{"model": "encoder-decoder audio transcriber", "dataset": "short read English sentences (LibriTTS-R)", "train_examples": 26041, "n_mels": 80, "hop_length": 160, "input": "log_mel", "spec_augment": true, "win_length": 400, "tokenizer": "char", "vocab_size": 32, "encoder_arch": "transformer", "encoder_norm": "rmsnorm", "encoder_norm_position": "pre", "encoder_activation": "quick_gelu", "encoder_head_dim": 32, "encoder_fused_qkv": false, "encoder_bias": "all", "encoder_qk_norm": false, "encoder_parallel_block": false, "encoder_moe": "soft", "encoder_drop_path": 0.1, "encoder_num_experts": 8, "encoder_moe_every": 1, "encoder_expert_mlp_ratio": 0.5, "encoder_slots_per_expert": 1, "encoder_shared_expert": false, "encoder_subsampling": 4, "encoder_layers": 12, "encoder_width": 192, "encoder_positions": "learned", "fusion": "prefix", "label_smoothing": 0.1, "decoder_width": 320, "decoder_layers": 6, "decoder_norm": "layernorm", "decoder_norm_position": "pre", "decoder_activation": "star_relu", "decoder_mlp_ratio": 3, "decoder_head_dim": 32, "decoder_fused_qkv": false, "decoder_bias": "all", "decoder_qk_norm": false, "decoder_parallel_block": false, "decoder_dropout": 0.05, "decoder_inner_norm": false, "decoder_drop_path": 0.15, "decoder_kv_group_size": 2, "decoder_positions": "rope", "decoder_prefix_bidirectional": false, "decoder_connector": "linear", "decoder_tie_embeddings": true, "residual_init": "zero_last", "optimizer": "soap", "beta2": 0.999, "lr": 0.0021, "beta1": 0.95, "shampoo_beta": 0.999, "eps": 1e-08, "precondition_frequency": 16, "max_precond_dim": 512, "one_sided": false, "adamw_lr_other_params": 0.00089, "grad_clip": 3.0, "adaptive_grad_clip": 0.05, "ema_decay": 0.995, "steps": 2500, "batch_size": 48, "epochs": 4.6, "lr_schedule": "step", "warmup_steps": 120, "weight_decay": 0.3, "adamw_weight_decay_other_params": 0.05}
Rows from block 2 of the text decoder of a small encoder-decoder audio transcriber, named by matrix and row number. Rows with one number belong to one neuron. Each number is 128 + 24 x the weight over its row's rms, rounded and kept within 0 to 255. All counts start at 0. Numbers have three digits each.
After each neuron's rows are labels from the 100 texts, of 14976, where the neuron reaches its highest value: "tokens" is the input token at the peak. Only what is clearly more common there than usual is listed. The data: short read English sentences (LibriTTS-R). In brackets: how many of the 100.
# fc1: MLP up (decoder.blocks.2.mlp.fc1.weight, 960x320), inputs 192-255
# fc2: MLP down (decoder.blocks.2.mlp.fc2.weight, 320x960, transposed), outputs 192-255

fc1.310:153134137169139169145100110135147132109157125136111138095168126147147120072122096133127109153102124098181141161146152108100120118153095136102137139143111126159133141116155149161132118109094094
fc2.310:139127100164134123130128100120163123143156123132151124107132154150096116102129112116125103070139117137134097125090177137146141125104123127101138159130149111102098121161127134080127147072170138
tokens: "n" (61); "l" (35)

fc1.392:122137122107126141141153128126138149148133155180163097108115162123111131129128133116109099086174092145106115136114103126114142127163110139130103145138150150155100164158103118137140139148147109
fc2.392:129084118160127124114091136121117101181169147112141098112196087104118110101155157144152128130155118104126069124159114141123092130149135144112160138136123171131115142152150162114132134101135184
tokens: "n" (100)

fc1.193:136127160114152132131149096126138097132109088167168130083133136157130119115092164145145106114115138132139141141130141123104129114146077107116135135083102133119099112131143150157142161138116163
fc2.193:152125109162125086158134167145169116146166127120124133105115116118101108131151088106129127136142163152109119092117150129166148124184157185073126112103115097149127112121102089117142149183093102
tokens: "n" (100)

fc1.56:092136115132155144130075158146113085170122117118129106147190156111138131118147136121124129115135101101108170131107136169123151176117121109105127104140083155107142134142113116114101091123151111
fc2.56:127122107152122124096125120123123122070177145101119113164137121152141142120164136135091131120159112152158129135117123157196143093097104123189130124129124065110141147082077120108177156156099135
tokens: "d" (76); "e" (24)

fc1.505:164128107117166128135119130169135128111142097136131122129148108099122122100084120101135142130123117093155092156094124106162177143142115150130147120169164120114157136116129136101102133141150102
fc2.505:153097141112119146170090101132142094133149153093157108083115134094189121126067116156152100160133144179117162113111132105146142119113149127119119166088128104145115104109112076090137159141158136
tokens: "d" (80); "e" (20)

fc1.54:152076176107114141119132102158136115124109131152124112135118174170111112138154123113136118131141146094144130125076088135160126170133114109130102152103132098134103135148129125080096148164167100
fc2.54:128135087131138115158152133119117123141124120105152086120155115092184105123159110117145105135105131150141174138108124110157117095145112127135134183083155151141144169099102107117165108124167129
tokens: "d" (96)

fc1.640:122160141140152136117121130133132143099095102132170162179118152079058128137167132117149130107172115129149121136121138100088089148141150143159126097112131101104070131111141143118154170146098126
fc2.640:134103127090116156112142171090139108108111128132109152095119117110103146120142111110141099103149111117149119106097093157112136099091129102101148118163130168186121115173106102123134117106151119
tokens: "n" (71); "r" (22)

fc1.690:180128151137105153103125084088105154142141117115141126114148157069125135102132097098125144109122110131126142156114155175122109113129155127133163167113107110111114138127124136116101093130100153
fc2.690:114136108098118109142169133167115092146145200072147143142147114149131118143102173096139090113114145138146111100120112132124095132123143142125144135126193170151130163153148118098122146107141196
tokens: "n" (74); "h" (25)

fc1.252:118094152089096156137083088130127129139122139165143108177127133136104164131125142131118115127135108130112151163120099071115167134131113130133140139090128171124105129131155123125127110142120119
fc2.252:091150112117162122090145103120140164101161102095177152153139122137156134167080129123093100122113107162136127126085145135136125136120159147098100073149107139168102071180154142086151137149146127
tokens: "n" (78); "t" (16)

fc1.154:134143131105157130095117129131123160136162156132125126141132128104160153110087124112165119113097096129106111113083164118092148124173189122106144098119154104175179135096141156131178145118136125
fc2.154:122110169164092100128101121113115151140154140064156149137143116136132125128105152149148112101105104168176152139124114109151160131145145118127101165137081161106111114133138113104131150093170157
tokens: "'" (73); "o" (13); "g" (9)

fc1.177:159111154116114110145170133149129117123133147124124122104103129101147129077152120140112137107130107118131146186118118141114146123088139126108167102164121150109110137129123163141098128131154140
fc2.177:115149111128155141137108133096154118117165118126065153122117097100131097132104150108118156131118114099094153074169143119151167114117136126123116164097123077119141169097109128106155078115118084
tokens: "d" (100)

fc1.676:145156103120124127098097088149114097161115133125175087145095181109081155109127144110102146112131097125095146141142118113147140145091148098107120127130133135119124126149081110095126123132142066
fc2.676:108150119105125069130122125158141152101111119077183116136122115192124146128129122106072148134122151134120136128141127109106155073139116101150144149122139114137071132125155163157117127157135128
tokens: "'" (71); "o" (28)